Weights of a small image classifier.
Data: trained on photos of plants, animals and fungi (iNaturalist), 38949 training examples, 72.0 epochs.
Rows from block 6, named by matrix and row number. Rows with one number belong to one attention dimension. Each number is 50 + 15 x the weight over its row's rms, rounded and kept within 0 to 99. All counts start at 0. After the name is the row's rms in percent of the matrix's.
# q: attention query, key and value (stacked) (model.blocks.6.attn.qkv.weight, 384x160, the q third), inputs 0-159
# k: attention query, key and value (stacked) (model.blocks.6.attn.qkv.weight, 384x160, the k third), inputs 0-159
q.14 086:47 71 42 31 86 58 27 57 32 60 65 62 37 75 57 55 60 33 31 41 67 36 51 19 70 29 71 34 46 59 55 55 63 68 56 31 38 32 63 55 53 46 70 28 47 58 59 49 51 42 52 27 32 40 56 28 68 40 59 47 56 52 46 46 49 69 58 29 74 54 37 66 54 49 61 81 57 64 83 48 70 44 64 45 56 66 76 30 33 73 39 62 69 66 55 43 21 50 44 61 10 40 37 45 46 61 33 39 54 47 70 49 45 22 45 31 50 47 52 76 79 28 89 53 55 78 63 24 40 37 55 52 36 47 70 59 47 44 59 58 56 52 70 56 47 56 45 53 58 39 48 53 67 40 61 61 40 18 43 80
k.14 088:63 52 15 50 61 27 45 63 56 26 47 60 68 60 36 74 08 68 37 34 68 57 41 28 51 48 59 74 61 34 48 46 53 42 39 66 54 52 58 44 45 75 54 34 54 56 30 55 67 53 28 35 27 62 47 58 57 44 32 22 66 54 58 39 47 36 23 77 73 29 39 34 59 46 50 58 58 54 70 58 41 43 92 46 63 64 16 32 40 49 41 40 84 38 52 57 42 55 58 39 39 56 53 37 57 48 53 47 55 68 24 51 69 51 58 52 54 26 56 48 33 40 56 40 45 41 48 28 64 52 53 87 49 35 25 56 24 48 74 64 31 58 80 64 64 48 54 36 82 43 54 45 66 27 34 68 56 73 46 49
q.15 107:30 41 90 35 99 49 40 65 48 32 52 76 66 50 58 57 66 36 43 59 52 78 49 42 49 69 30 43 36 91 55 49 54 71 51 49 55 81 42 61 38 51 52 42 52 56 18 67 51 46 54 62 61 77 61 32 60 54 49 32 44 34 51 36 66 45 42 59 53 34 57 64 51 11 62 69 59 48 36 48 79 36 37 54 57 36 63 50 49 55 67 65 38 58 50 51 25 58 67 53 64 46 52 55 36 42 21 53 26 67 61 43 43 67 51 53 51 73 46 69 51 52 18 71 60 47 35 64 50 31 55 35 28 36 42 53 53 55 63 25 39 75 53 31 71 39 71 59 25 47 54 47 54 86 57 53 71 75 52 56
k.15 109:54 45 42 47 19 65 62 66 29 51 43 36 24 27 73 23 51 36 63 43 20 54 55 57 20 48 52 70 66 69 01 34 60 36 64 36 62 67 36 61 56 40 55 60 43 39 43 53 34 54 41 53 36 43 42 64 54 24 43 56 39 60 46 59 64 39 58 17 62 87 73 33 43 63 17 55 31 54 44 61 38 47 36 58 64 59 33 39 53 54 43 37 64 76 51 67 57 35 40 50 49 75 47 57 46 52 68 34 22 53 53 54 40 59 26 61 64 52 65 62 45 59 70 39 63 46 61 28 72 35 56 43 32 63 48 81 29 51 53 70 32 50 45 55 67 52 67 45 43 39 75 33 45 46 91 52 31 52 35 29
q.16 116:54 49 53 67 46 68 50 46 38 46 40 54 37 33 71 50 36 21 34 52 83 57 47 48 42 34 21 72 33 50 35 66 53 49 50 63 52 49 64 37 50 58 46 71 54 73 68 58 73 43 40 70 28 76 36 57 27 70 35 38 53 29 38 51 53 24 34 66 80 24 45 45 41 48 50 59 57 74 35 63 33 49 49 46 87 36 43 38 36 74 56 47 43 73 48 63 57 39 33 68 89 55 57 46 30 49 38 15 59 51 41 72 46 36 41 75 33 52 28 53 46 67 45 44 57 38 17 50 70 25 58 36 64 39 60 19 60 45 43 36 26 49 33 46 72 51 77 49 59 33 49 51 56 60 50 50 68 59 37 81
k.16 103:65 62 50 56 46 30 46 40 48 54 59 40 54 47 68 19 44 27 66 42 14 50 41 34 11 52 52 40 42 30 42 39 50 38 53 29 67 41 51 71 40 45 36 29 41 69 47 34 48 61 77 34 43 37 76 35 48 18 40 56 73 54 52 68 54 51 34 32 88 42 42 39 28 45 14 30 64 36 62 46 52 53 48 61 46 41 43 43 37 43 44 38 20 54 66 10 24 22 31 69 57 75 56 64 26 54 31 62 43 66 48 74 40 58 59 31 50 40 55 63 52 28 32 23 61 68 33 39 29 58 47 70 50 49 60 56 35 44 22 45 52 44 41 67 49 61 37 37 53 59 52 56 54 68 68 40 26 38 49 62
q.17 097:27 55 55 46 63 45 38 59 55 79 62 61 66 29 72 43 50 30 45 56 41 62 40 61 60 50 35 46 54 42 34 42 68 59 77 23 60 35 40 37 59 38 52 19 50 37 44 36 68 62 71 63 58 48 70 46 40 75 60 31 12 52 43 60 42 44 53 46 37 59 40 62 59 34 42 50 19 29 66 44 49 57 41 43 48 24 31 57 63 51 26 60 63 35 49 57 52 42 68 49 49 44 51 41 42 52 53 50 54 41 45 35 57 35 66 25 49 35 47 58 30 36 33 41 83 40 39 35 75 57 54 46 42 24 51 42 57 34 39 63 52 28 30 23 13 44 33 70 43 99 61 55 66 89 68 23 42 64 52 75
k.17 093:77 54 52 56 55 61 47 78 42 31 56 78 40 42 30 35 59 36 38 59 55 53 60 67 72 27 62 29 70 44 39 69 64 49 36 40 67 61 43 53 40 84 33 65 25 34 59 38 53 69 57 50 44 50 43 83 11 48 62 05 47 37 47 32 29 63 28 36 37 24 65 45 66 48 51 54 48 40 49 52 52 80 40 41 65 57 39 63 44 55 68 26 51 68 59 67 50 41 55 43 54 41 71 55 45 53 47 27 44 34 35 41 67 93 56 67 43 66 65 42 45 46 35 72 40 38 59 33 37 68 48 28 61 44 45 32 59 64 65 29 41 73 38 39 16 39 62 75 53 30 45 55 50 70 51 70 55 55 46 37
q.18 108:44 62 58 41 39 19 62 35 56 22 66 64 50 49 86 41 40 37 57 63 34 20 49 68 39 27 17 57 43 72 41 55 60 57 54 51 34 58 60 53 53 66 56 47 43 56 37 74 76 49 58 67 40 49 54 57 52 54 65 50 42 77 58 68 60 41 70 87 23 60 56 45 19 87 45 49 40 46 38 58 31 58 65 47 55 65 68 61 52 52 36 51 77 31 51 59 35 66 52 13 68 48 36 36 61 54 33 72 33 70 52 58 60 34 75 49 30 47 64 49 32 28 34 48 31 55 41 39 85 40 28 45 55 54 53 62 22 47 70 59 50 36 50 56 63 54 16 50 47 35 73 45 51 67 63 51 71 64 65 59
k.18 112:40 32 44 24 48 42 55 40 31 85 39 40 33 44 60 48 77 54 60 39 43 48 37 47 23 59 34 48 47 08 58 31 38 50 36 62 47 75 60 44 29 37 60 55 58 36 61 51 51 87 74 46 49 31 63 58 58 56 58 61 47 45 31 42 78 65 27 62 32 43 47 30 58 63 69 55 70 41 13 50 50 56 59 37 49 49 54 34 65 56 73 70 51 58 58 12 50 34 50 51 30 71 45 66 40 36 50 23 58 55 56 55 55 42 50 29 35 34 59 32 22 53 60 36 73 56 58 77 47 29 32 36 51 38 17 68 68 66 50 42 36 58 38 58 23 62 59 42 48 44 44 63 70 80 58 33 71 48 45 78
q.19 101:36 42 50 49 33 37 34 40 48 14 66 35 52 52 63 69 83 57 48 62 35 52 36 10 51 52 48 56 50 39 83 55 25 50 67 99 60 49 38 67 62 81 24 46 65 61 61 35 71 56 45 63 54 44 65 36 42 56 70 62 45 55 65 58 48 58 47 68 60 79 59 31 61 55 71 69 54 50 38 52 56 47 76 42 38 68 58 51 36 74 50 54 35 56 58 59 33 50 34 56 59 48 67 58 75 54 41 41 54 80 68 54 63 59 61 76 67 43 68 29 44 61 46 55 28 48 69 63 49 58 48 53 52 46 69 59 53 48 45 27 38 87 47 23 66 52 43 57 41 66 60 47 47 44 38 42 45 38 05 65
k.19 100:58 59 85 60 68 43 61 60 51 69 54 70 62 31 59 52 54 54 65 40 47 27 41 62 26 46 56 98 35 61 28 44 53 34 51 55 54 66 40 54 41 30 40 50 35 54 33 36 46 33 54 41 74 47 44 67 58 50 50 49 75 48 39 51 56 68 52 39 41 25 62 68 10 57 71 53 69 45 41 47 36 57 16 60 44 98 45 41 36 29 54 43 80 56 62 59 45 46 57 45 33 74 58 60 48 64 52 40 47 68 62 73 44 51 33 55 36 50 68 64 37 27 41 39 39 71 56 45 64 43 39 60 53 36 43 29 51 68 67 74 70 20 58 33 27 53 33 47 30 64 58 56 54 51 40 50 53 14 81 70
q.20 100:81 36 32 37 27 45 52 63 48 43 60 59 43 37 57 54 73 70 49 75 48 23 68 20 34 67 58 59 38 37 44 30 59 42 56 59 52 55 56 42 41 36 32 56 72 67 75 82 58 54 50 52 55 31 38 37 38 46 62 48 21 49 64 59 28 30 47 75 46 07 35 82 71 45 34 44 44 72 67 47 56 27 28 30 44 55 23 52 40 56 59 48 76 37 32 59 27 44 60 50 60 40 54 49 52 76 22 66 50 61 34 31 34 65 54 35 62 37 35 69 39 46 56 31 61 83 18 63 56 49 54 41 52 47 48 69 55 55 26 44 32 36 62 79 43 43 41 55 67 79 38 65 53 58 63 57 49 49 50 57
k.20 102:46 32 44 57 61 85 40 40 81 27 68 48 44 19 44 34 41 57 44 66 50 59 35 70 44 51 60 41 55 57 43 49 50 57 67 42 46 48 49 60 66 55 40 15 36 44 51 64 44 60 85 19 32 88 42 38 45 40 51 22 57 57 49 15 65 67 44 46 43 36 46 44 75 45 45 72 55 34 66 59 45 75 51 39 59 49 65 51 41 53 53 44 68 38 56 52 64 45 48 49 33 71 32 62 39 54 99 45 56 43 52 27 53 62 39 81 49 32 51 26 23 50 64 54 44 38 37 28 30 53 31 40 66 50 51 21 54 64 60 51 65 57 24 60 33 36 52 28 49 51 79 64 60 74 64 42 23 41 58 68
q.21 091:43 38 36 59 49 49 38 46 33 57 64 84 80 40 67 42 45 14 17 53 96 67 42 35 38 57 50 65 52 79 24 76 53 54 43 35 61 51 50 74 65 17 46 65 29 41 36 44 44 36 53 35 48 42 84 57 61 08 48 49 37 26 35 62 58 47 56 52 61 31 44 43 45 58 69 65 55 36 41 29 59 64 70 61 54 26 32 54 44 41 41 44 47 40 39 53 36 43 51 61 47 64 55 41 47 37 37 51 56 50 55 36 41 63 53 58 50 46 43 30 46 57 75 53 42 34 77 49 63 52 37 56 29 52 21 57 30 41 54 64 46 69 77 41 53 07 40 55 53 66 46 46 31 48 47 57 69 60 10 47
k.21 095:61 42 39 59 53 46 55 66 29 49 61 40 36 37 62 49 59 59 33 43 71 43 59 47 61 46 19 69 78 46 51 53 50 53 58 26 33 44 23 55 68 53 59 57 64 82 50 60 38 65 23 72 68 48 59 72 42 17 37 60 39 39 51 71 42 54 28 59 50 63 53 50 74 54 29 43 51 38 35 49 53 23 34 30 80 69 62 40 23 67 57 41 71 53 47 42 33 33 57 53 68 60 50 29 32 48 52 59 62 46 24 65 55 31 37 62 63 47 23 81 37 15 36 14 36 71 69 66 55 60 47 32 66 49 72 52 55 66 56 45 18 55 46 57 54 69 49 46 50 63 31 47 75 58 41 75 73 42 67 34
q.22 087:51 35 60 30 52 48 77 30 70 48 67 69 63 43 24 48 27 83 39 78 71 39 48 34 63 58 37 62 46 66 51 68 32 63 57 52 30 64 56 30 46 29 42 64 50 71 29 61 46 69 50 42 51 49 42 75 41 57 27 57 53 36 36 46 51 59 41 66 55 54 46 33 43 37 52 39 22 49 74 26 47 60 68 68 65 45 68 34 49 44 41 46 46 55 65 22 38 25 50 28 53 62 60 52 16 42 64 76 59 56 53 46 55 75 41 46 59 53 63 36 38 57 30 18 33 51 22 52 72 54 55 72 44 56 16 54 76 42 68 68 58 46 55 51 32 83 53 40 15 57 36 67 64 56 59 44 32 23 49 31
k.22 089:42 53 60 49 66 48 35 33 52 76 60 52 61 38 22 43 55 22 50 25 32 59 49 40 53 40 26 62 36 63 45 36 64 61 30 67 76 34 69 26 36 55 47 38 51 45 99 63 47 44 73 40 66 63 32 69 39 56 50 77 50 58 61 58 53 48 40 22 40 52 53 50 56 35 57 35 23 48 22 76 56 50 58 58 53 52 49 63 55 62 36 54 83 21 26 59 29 68 38 62 60 52 55 37 56 41 52 69 35 55 46 39 58 12 33 59 67 68 58 59 67 62 46 38 58 35 55 23 43 40 43 51 44 29 63 75 66 40 69 38 78 70 48 57 45 57 44 55 70 49 37 42 35 34 55 50 75 42 54 75
q.23 099:67 47 59 53 51 11 73 47 29 42 42 55 35 52 54 30 73 55 53 41 52 61 67 68 48 19 57 37 27 59 76 52 40 41 43 60 49 43 49 71 19 43 61 59 66 38 59 50 46 55 54 42 46 34 71 56 49 46 39 59 44 34 63 64 49 41 42 85 45 46 46 67 43 64 56 40 77 44 57 32 37 44 56 41 17 48 75 25 55 59 72 46 51 19 55 42 59 22 61 59 52 47 61 65 47 52 22 57 79 47 29 56 33 92 53 68 41 46 55 70 34 56 41 32 51 32 23 72 44 68 39 36 48 63 54 39 41 38 26 67 77 48 32 56 66 58 54 44 68 87 79 29 56 47 56 28 67 51 29 60
k.23 097:74 36 43 50 22 71 52 78 61 51 48 45 39 75 58 46 18 66 54 49 40 32 77 22 66 56 28 54 27 67 63 38 52 51 27 60 71 42 47 60 45 56 52 48 37 51 59 59 68 60 69 72 57 59 67 25 55 51 54 52 51 33 51 63 75 62 49 42 74 66 46 59 46 51 56 75 19 34 61 49 50 57 64 64 56 52 68 41 31 63 58 45 47 51 49 53 80 51 20 69 41 88 52 70 19 81 71 36 51 35 33 52 47 49 58 64 59 35 64 52 54 46 32 40 26 47 40 42 50 63 47 13 36 59 57 41 46 68 49 23 47 71 81 44 33 54 39 39 41 46 41 10 51 45 42 42 49 36 77 65
q.24 099:62 73 31 41 15 34 52 41 73 39 56 47 10 43 40 48 75 42 28 56 55 83 54 66 73 70 34 49 44 63 56 85 51 51 55 49 69 65 72 48 76 58 45 75 39 46 48 19 21 78 63 81 25 35 52 48 46 33 52 53 23 65 49 27 35 72 58 60 55 47 64 60 31 49 31 68 68 56 56 59 66 55 55 73 40 28 43 48 67 28 66 66 51 31 53 52 34 45 48 40 62 70 58 49 41 70 45 66 54 65 43 18 44 41 50 38 45 71 56 62 29 52 47 44 64 57 47 44 32 64 52 76 34 47 48 50 49 43 51 47 49 74 55 66 35 28 47 49 40 63 48 60 25 77 70 50 50 63 77 45
k.24 094:14 46 71 59 69 34 36 40 44 42 43 55 37 52 32 55 39 41 49 55 36 24 57 67 48 43 51 67 28 48 52 62 36 52 30 41 48 49 55 50 69 38 48 46 51 52 65 48 25 73 44 46 30 42 61 56 57 74 51 21 46 75 32 65 60 56 50 49 62 74 76 10 63 46 82 61 54 64 32 54 61 50 32 54 53 40 59 37 75 34 58 26 67 77 59 99 56 42 57 44 64 53 46 67 59 42 63 52 57 25 53 59 36 48 38 48 50 51 58 35 45 47 21 26 54 19 59 27 24 51 41 65 62 60 63 31 68 55 64 94 63 56 59 49 51 46 38 75 74 74 50 44 34 71 40 44 57 43 55 49
q.25 102:73 63 38 49 56 18 23 54 41 67 56 28 49 54 48 29 48 36 64 68 65 46 63 51 55 62 29 54 40 51 67 50 36 22 27 30 53 28 84 49 43 87 45 65 47 36 68 32 37 59 27 49 60 46 43 38 19 53 49 70 30 45 66 45 64 44 56 10 51 55 57 54 47 45 42 52 73 51 76 46 38 60 57 51 50 33 96 46 42 65 20 78 58 50 58 51 41 33 87 31 70 51 52 58 35 09 40 31 45 51 74 54 63 65 29 26 46 29 49 54 61 33 46 55 42 44 44 47 58 42 38 62 49 34 60 75 48 45 53 50 34 54 49 42 73 59 48 60 43 40 48 54 64 36 61 73 63 65 38 35
k.25 103:35 42 51 65 76 66 68 60 58 55 48 62 63 50 36 39 41 40 26 43 64 51 33 67 74 52 65 72 23 55 61 58 65 63 53 35 65 53 50 33 59 53 34 43 58 31 30 40 28 42 23 36 41 74 53 46 56 54 36 48 44 49 57 45 77 46 29 46 61 59 31 52 37 66 62 65 33 36 54 57 51 35 34 51 54 34 59 43 59 14 40 43 73 60 52 57 58 20 56 51 41 71 68 31 69 49 35 14 71 67 58 73 24 71 55 56 50 31 48 45 44 58 47 48 65 31 68 96 72 39 43 39 36 38 52 26 55 36 42 18 53 42 66 41 72 33 33 41 53 41 18 44 47 68 55 31 76 72 32 65
q.26 103:54 32 40 39 30 84 74 35 45 44 63 59 24 44 42 40 67 45 53 84 55 28 46 38 42 32 59 60 28 72 77 29 43 50 43 50 45 56 67 39 39 59 10 51 48 59 49 36 67 53 50 60 53 52 66 25 63 38 79 49 44 39 18 51 25 32 41 33 56 49 49 49 57 80 51 66 35 45 77 71 28 44 47 64 52 67 48 25 52 48 51 40 58 32 58 30 49 39 49 34 46 66 62 68 65 54 42 39 37 52 62 40 56 53 36 43 36 66 47 12 75 41 66 60 40 59 53 49 49 00 57 36 38 65 19 40 40 53 35 58 49 27 53 62 35 63 58 28 38 54 51 78 67 59 48 56 57 39 34 57
k.26 099:34 24 42 64 43 40 18 66 29 65 24 39 48 36 46 51 50 37 36 54 60 38 44 57 25 82 47 49 59 45 39 53 58 40 53 78 64 41 62 47 69 75 69 25 74 59 86 79 41 57 50 39 40 63 46 50 59 44 44 73 48 49 27 46 44 64 66 38 88 37 66 60 59 52 54 61 65 25 44 39 38 36 53 48 35 48 35 42 42 76 23 52 54 52 34 68 38 33 42 67 11 42 38 66 58 70 22 51 55 31 72 42 48 68 39 22 32 35 79 35 44 30 40 51 30 46 58 43 47 50 59 39 69 33 58 24 29 76 60 46 59 31 69 32 40 39 47 62 70 59 58 60 40 51 55 63 53 55 50 58
q.27 099:50 44 77 47 27 41 16 35 57 75 36 51 71 43 59 77 47 44 46 49 62 40 42 31 42 43 30 54 67 45 61 50 31 52 64 51 49 68 38 38 43 31 67 48 49 35 45 45 69 46 50 38 42 67 58 36 65 33 61 68 32 44 43 51 52 41 47 63 52 52 30 13 46 65 48 25 85 65 49 35 48 30 39 53 55 76 62 73 51 35 49 50 43 34 87 72 60 80 58 86 24 43 44 10 36 69 62 46 16 59 39 35 70 51 21 38 71 45 40 53 68 49 45 63 30 39 50 50 51 40 54 40 69 41 53 43 54 71 55 67 53 48 73 43 45 30 23 49 27 20 26 49 50 65 52 36 52 43 57 48
k.27 100:23 62 40 67 54 63 65 13 56 38 66 61 45 52 58 51 59 68 63 65 46 46 77 64 72 40 61 63 68 59 59 44 64 52 40 57 41 40 56 60 54 71 49 40 76 63 42 48 39 60 25 63 50 17 52 67 11 65 58 39 58 75 60 46 49 63 56 55 17 79 42 90 56 60 55 46 37 31 34 60 30 52 80 34 61 47 41 20 43 65 54 38 44 52 27 62 43 49 53 36 56 68 65 43 59 42 31 60 37 39 49 26 23 20 60 31 49 39 34 84 49 38 45 52 37 41 42 50 50 47 67 42 72 70 56 67 38 62 32 37 44 60 51 52 59 50 67 41 59 74 67 52 84 73 53 47 26 55 70 58
q.28 099:22 45 33 50 73 61 68 76 76 69 55 44 52 49 14 67 72 49 63 71 42 25 55 47 85 32 65 52 36 53 90 47 49 73 43 42 43 58 66 61 33 40 72 40 61 43 59 64 35 55 59 51 68 60 63 62 51 47 57 50 65 67 36 41 30 64 43 41 62 37 49 56 48 61 56 36 33 62 58 51 51 53 38 42 66 39 40 57 37 56 38 64 34 54 42 34 62 36 34 54 58 58 49 69 67 49 40 49 22 67 76 49 31 82 34 37 71 43 48 54 63 75 84 63 49 51 73 43 50 45 62 56 62 63 50 45 25 38 51 53 47 55 65 50 30 64 16 55 85 55 82 56 52 71 80 75 59 29 35 57
k.28 100:63 31 50 23 34 49 64 68 55 41 47 26 42 44 77 56 47 73 71 68 34 29 45 63 43 26 76 61 36 33 47 66 11 75 65 54 66 71 35 34 28 41 52 46 52 58 45 46 34 55 47 53 56 69 43 62 46 72 43 78 64 42 64 48 07 32 63 37 62 45 52 58 49 60 13 56 35 26 62 22 59 64 67 56 56 66 46 54 49 63 49 42 60 68 60 37 47 74 37 46 25 53 51 56 53 48 21 50 41 41 57 34 62 16 64 43 64 67 56 35 47 24 43 25 52 56 29 43 71 63 51 63 65 32 68 59 58 35 47 64 26 62 50 46 58 50 44 40 51 36 34 36 29 41 34 50 23 43 46 17
q.29 093:77 60 53 27 47 64 39 36 32 42 48 62 37 45 67 67 78 49 50 30 39 87 61 39 60 53 39 57 46 75 70 43 48 49 54 36 24 65 55 62 54 29 60 42 67 48 52 45 28 48 64 59 63 63 75 76 67 53 42 61 72 66 73 27 68 23 57 43 60 45 66 21 56 60 39 45 63 51 56 36 52 68 42 49 43 41 51 60 61 30 50 52 25 42 36 52 45 89 38 53 83 43 51 54 66 47 49 72 50 42 49 31 24 56 51 48 54 79 34 44 42 38 46 66 63 44 59 93 60 43 15 29 25 48 81 62 58 12 39 57 62 54 66 44 38 71 31 50 63 43 69 50 54 38 44 67 41 53 48 64
k.29 096:67 52 58 70 34 57 53 43 67 38 41 66 42 26 32 49 51 56 27 48 45 68 69 44 52 65 41 59 56 66 45 42 40 63 59 61 46 40 27 44 36 56 31 36 39 66 70 58 62 46 15 76 28 64 74 68 50 48 46 54 57 77 50 84 36 60 59 89 58 40 47 38 41 50 48 73 13 66 37 70 48 14 68 11 63 42 57 34 54 54 77 50 52 61 49 26 79 65 60 27 32 52 76 61 71 49 53 37 72 46 45 68 54 60 37 59 53 64 47 26 41 28 64 69 42 41 23 29 46 61 59 52 62 59 62 59 51 60 40 42 68 38 47 42 57 70 49 72 46 56 45 50 82 56 42 33 44 52 49 27
q.30 109:50 52 24 23 68 31 60 44 73 59 59 64 17 26 20 69 62 66 48 57 46 66 51 22 78 64 49 52 46 30 49 39 41 35 26 45 53 35 64 60 37 39 70 44 54 47 66 25 48 50 72 54 46 29 43 43 48 39 35 25 55 18 49 54 36 39 42 41 60 27 43 48 55 39 48 53 31 59 28 20 68 69 42 66 49 57 55 42 54 44 45 70 32 36 64 67 56 44 42 33 41 41 49 82 64 81 52 44 50 47 52 32 47 47 66 94 65 44 50 40 74 40 33 61 59 52 43 34 39 48 31 46 39 59 65 38 49 47 79 60 39 47 30 82 69 50 50 30 71 40 50 49 48 71 59 89 60 47 74 42
k.30 104:67 42 38 49 62 48 57 39 66 52 35 40 36 67 41 51 50 30 60 44 59 32 50 74 60 56 33 42 51 56 36 52 28 53 68 74 44 49 66 33 65 37 44 59 47 54 68 60 43 48 24 33 43 63 34 40 35 48 59 41 51 50 52 56 39 46 55 80 71 48 61 26 54 56 31 58 48 54 85 55 53 24 39 48 70 51 41 45 58 58 40 60 35 68 75 42 60 56 41 35 61 58 67 10 46 66 59 50 34 58 58 34 62 77 73 70 25 49 38 54 58 45 29 38 29 64 20 26 73 66 81 22 49 48 51 77 44 71 53 32 51 56 35 44 76 49 56 58 70 65 49 35 28 33 47 00 28 60 21 71
q.31 102:45 95 78 44 51 60 53 48 37 41 41 46 53 77 38 47 51 52 68 51 54 51 71 48 32 43 45 60 52 31 59 53 60 58 41 43 43 51 19 77 40 55 59 42 39 50 34 79 39 38 24 72 35 22 43 28 35 34 61 79 56 70 55 33 61 24 35 68 43 49 41 22 56 29 45 75 71 46 64 58 48 38 46 48 49 32 42 64 42 31 49 55 52 57 35 19 36 62 45 65 64 56 30 48 56 85 38 51 61 20 69 41 48 44 60 47 68 53 37 34 56 43 70 63 59 67 50 60 38 49 63 31 55 22 61 40 66 45 69 35 42 73 58 19 23 68 54 54 63 57 51 48 55 58 32 67 85 57 66 21
k.31 106:44 15 48 43 63 44 61 60 60 39 42 70 46 63 62 48 67 55 46 57 47 67 62 45 71 55 50 36 49 41 29 31 51 21 60 69 51 55 20 49 56 47 44 65 49 38 54 48 32 44 56 24 70 59 65 63 61 48 64 54 56 59 06 61 29 37 53 48 51 60 56 29 69 26 78 58 29 44 60 64 61 55 49 35 47 56 86 52 27 39 56 60 50 57 77 36 46 46 50 36 42 42 53 76 88 52 55 56 51 70 49 68 40 40 51 55 57 34 70 62 55 61 55 48 32 57 52 58 45 06 71 69 34 82 58 53 15 57 39 75 29 31 32 64 59 55 52 90 47 43 30 65 40 54 26 41 43 69 64 42
q.32 097:32 61 40 75 76 34 55 53 42 60 44 35 74 28 38 56 47 49 51 46 49 56 55 69 57 51 63 50 36 34 71 62 69 61 49 42 52 92 25 61 37 45 62 62 52 49 29 56 44 53 50 46 32 40 36 47 79 57 43 35 54 79 39 48 28 53 47 75 64 74 43 42 54 59 36 29 54 72 52 26 63 56 38 67 45 68 18 62 35 59 54 31 48 50 25 33 46 67 22 45 40 42 26 42 57 45 08 62 77 40 53 20 46 25 50 46 64 63 32 30 55 27 32 58 55 66 45 69 55 51 40 46 55 37 39 38 71 63 40 28 46 32 39 59 34 44 31 31 49 71 29 71 46 12 46 51 60 70 61 64
k.32 100:56 43 20 39 32 55 57 34 56 52 58 67 46 75 59 68 68 77 33 66 51 66 83 44 40 69 27 16 48 40 46 64 26 36 42 34 19 60 69 41 84 76 40 53 32 57 51 60 53 52 71 48 54 36 53 54 31 36 35 84 68 42 38 52 43 45 52 14 58 57 40 38 41 35 52 75 32 46 41 66 34 38 67 14 58 36 43 33 59 41 54 55 23 37 66 54 30 55 55 61 56 46 44 56 22 62 56 53 43 44 51 62 50 41 36 48 71 42 49 48 71 67 79 61 30 66 58 44 47 60 54 65 38 57 77 52 49 47 43 37 44 27 28 63 23 39 68 65 60 32 56 36 65 45 36 49 48 38 81 28
q.33 104:56 46 68 26 66 46 38 32 66 57 32 61 77 45 52 61 29 45 21 54 70 45 63 10 72 70 36 62 40 28 42 59 65 43 47 30 29 47 51 27 33 40 46 65 39 45 42 60 82 45 51 14 47 26 40 40 60 41 56 67 29 49 79 49 48 76 73 47 35 46 42 45 53 64 26 35 62 55 69 64 59 51 45 35 49 31 65 47 26 44 69 56 54 54 55 38 64 66 55 66 64 63 37 60 89 53 44 30 35 60 64 53 43 43 54 28 47 46 39 35 47 59 73 48 39 46 54 60 32 75 31 50 55 73 25 51 74 49 48 45 41 72 49 88 66 60 42 53 46 48 38 52 73 49 45 80 16 34 53 57
k.33 100:43 52 63 63 43 50 64 49 53 54 83 47 26 60 42 42 28 57 67 38 52 51 46 52 52 39 27 65 66 47 54 51 79 48 54 92 75 39 51 45 90 57 35 31 64 41 37 68 56 54 32 60 62 44 67 33 53 62 61 66 53 38 69 76 53 55 43 39 35 65 34 51 62 49 62 37 42 58 46 63 35 69 53 62 51 39 58 69 50 88 38 64 57 75 52 62 30 86 47 31 51 50 63 52 58 22 78 30 59 65 50 61 47 43 24 35 46 64 42 23 11 53 21 46 26 57 48 38 42 53 47 70 80 59 49 66 53 46 31 55 33 23 42 26 58 31 28 56 58 44 42 75 52 31 30 51 54 60 44 44
q.34 106:56 59 95 47 32 58 45 48 59 48 59 43 47 55 56 36 41 57 18 54 42 44 31 44 23 19 47 56 44 61 38 26 74 49 43 38 52 68 43 32 39 83 51 41 31 53 63 30 32 51 53 24 51 42 42 58 41 23 45 66 22 46 62 84 52 57 38 65 35 10 24 45 77 56 86 32 45 60 44 34 66 48 53 23 52 52 71 67 54 59 30 21 62 51 41 40 67 79 61 38 52 53 49 37 51 38 44 46 44 57 63 24 47 50 72 58 47 69 67 64 45 63 39 29 39 59 24 45 44 50 47 67 43 53 47 36 42 57 53 56 60 41 50 16 58 45 62 65 30 40 60 52 51 31 61 38 79 75 35 44
k.34 098:55 67 52 36 72 32 46 58 20 45 51 32 64 47 72 25 62 80 41 27 83 74 44 67 56 40 51 67 48 62 58 53 62 45 20 60 60 08 30 44 30 54 40 67 71 56 40 56 49 36 64 61 63 67 52 48 65 66 67 17 29 48 57 26 75 48 50 51 45 62 30 41 46 44 55 36 45 47 25 38 53 24 61 62 53 31 37 29 07 48 45 46 24 51 47 33 47 59 52 44 45 64 41 88 50 63 51 65 41 56 48 45 58 45 33 45 46 53 63 49 60 44 49 35 51 49 61 64 36 54 42 27 58 68 49 65 64 47 07 33 80 75 35 86 54 44 65 65 43 52 64 49 56 56 55 56 51 44 39 38
q.35 096:43 31 45 36 53 74 31 58 74 54 72 71 41 52 60 67 41 29 85 68 66 64 70 44 56 34 59 44 90 36 54 66 77 27 23 66 57 31 47 47 60 40 55 59 69 61 69 58 57 58 50 34 40 65 50 36 41 62 05 50 61 43 19 38 49 57 59 51 46 65 21 62 18 52 64 40 72 22 32 49 61 30 54 64 60 66 53 43 43 87 54 45 37 24 49 63 52 52 36 36 43 36 59 42 61 22 50 55 53 24 38 35 37 27 59 30 31 47 56 40 54 47 41 60 45 43 34 43 48 46 45 55 61 59 59 52 73 44 42 80 59 39 27 61 47 61 34 55 66 58 38 36 33 59 61 86 50 40 55 38
k.35 092:56 66 37 51 59 55 55 50 46 57 47 46 42 82 50 71 90 51 34 47 30 22 34 59 49 57 57 39 45 46 60 49 17 63 66 03 65 49 69 51 55 54 42 56 03 43 52 49 66 51 55 53 50 60 59 33 41 40 60 54 65 43 43 52 52 63 53 67 58 37 28 55 55 52 52 51 62 71 52 38 55 49 39 65 19 63 14 41 49 55 52 52 57 42 19 55 41 59 49 54 52 88 65 37 32 55 66 39 40 74 59 14 55 54 35 36 45 59 29 34 75 69 31 58 66 18 41 48 45 68 77 60 83 33 32 50 35 35 36 36 41 56 63 37 48 34 56 62 41 72 52 51 59 49 47 41 59 78 43 76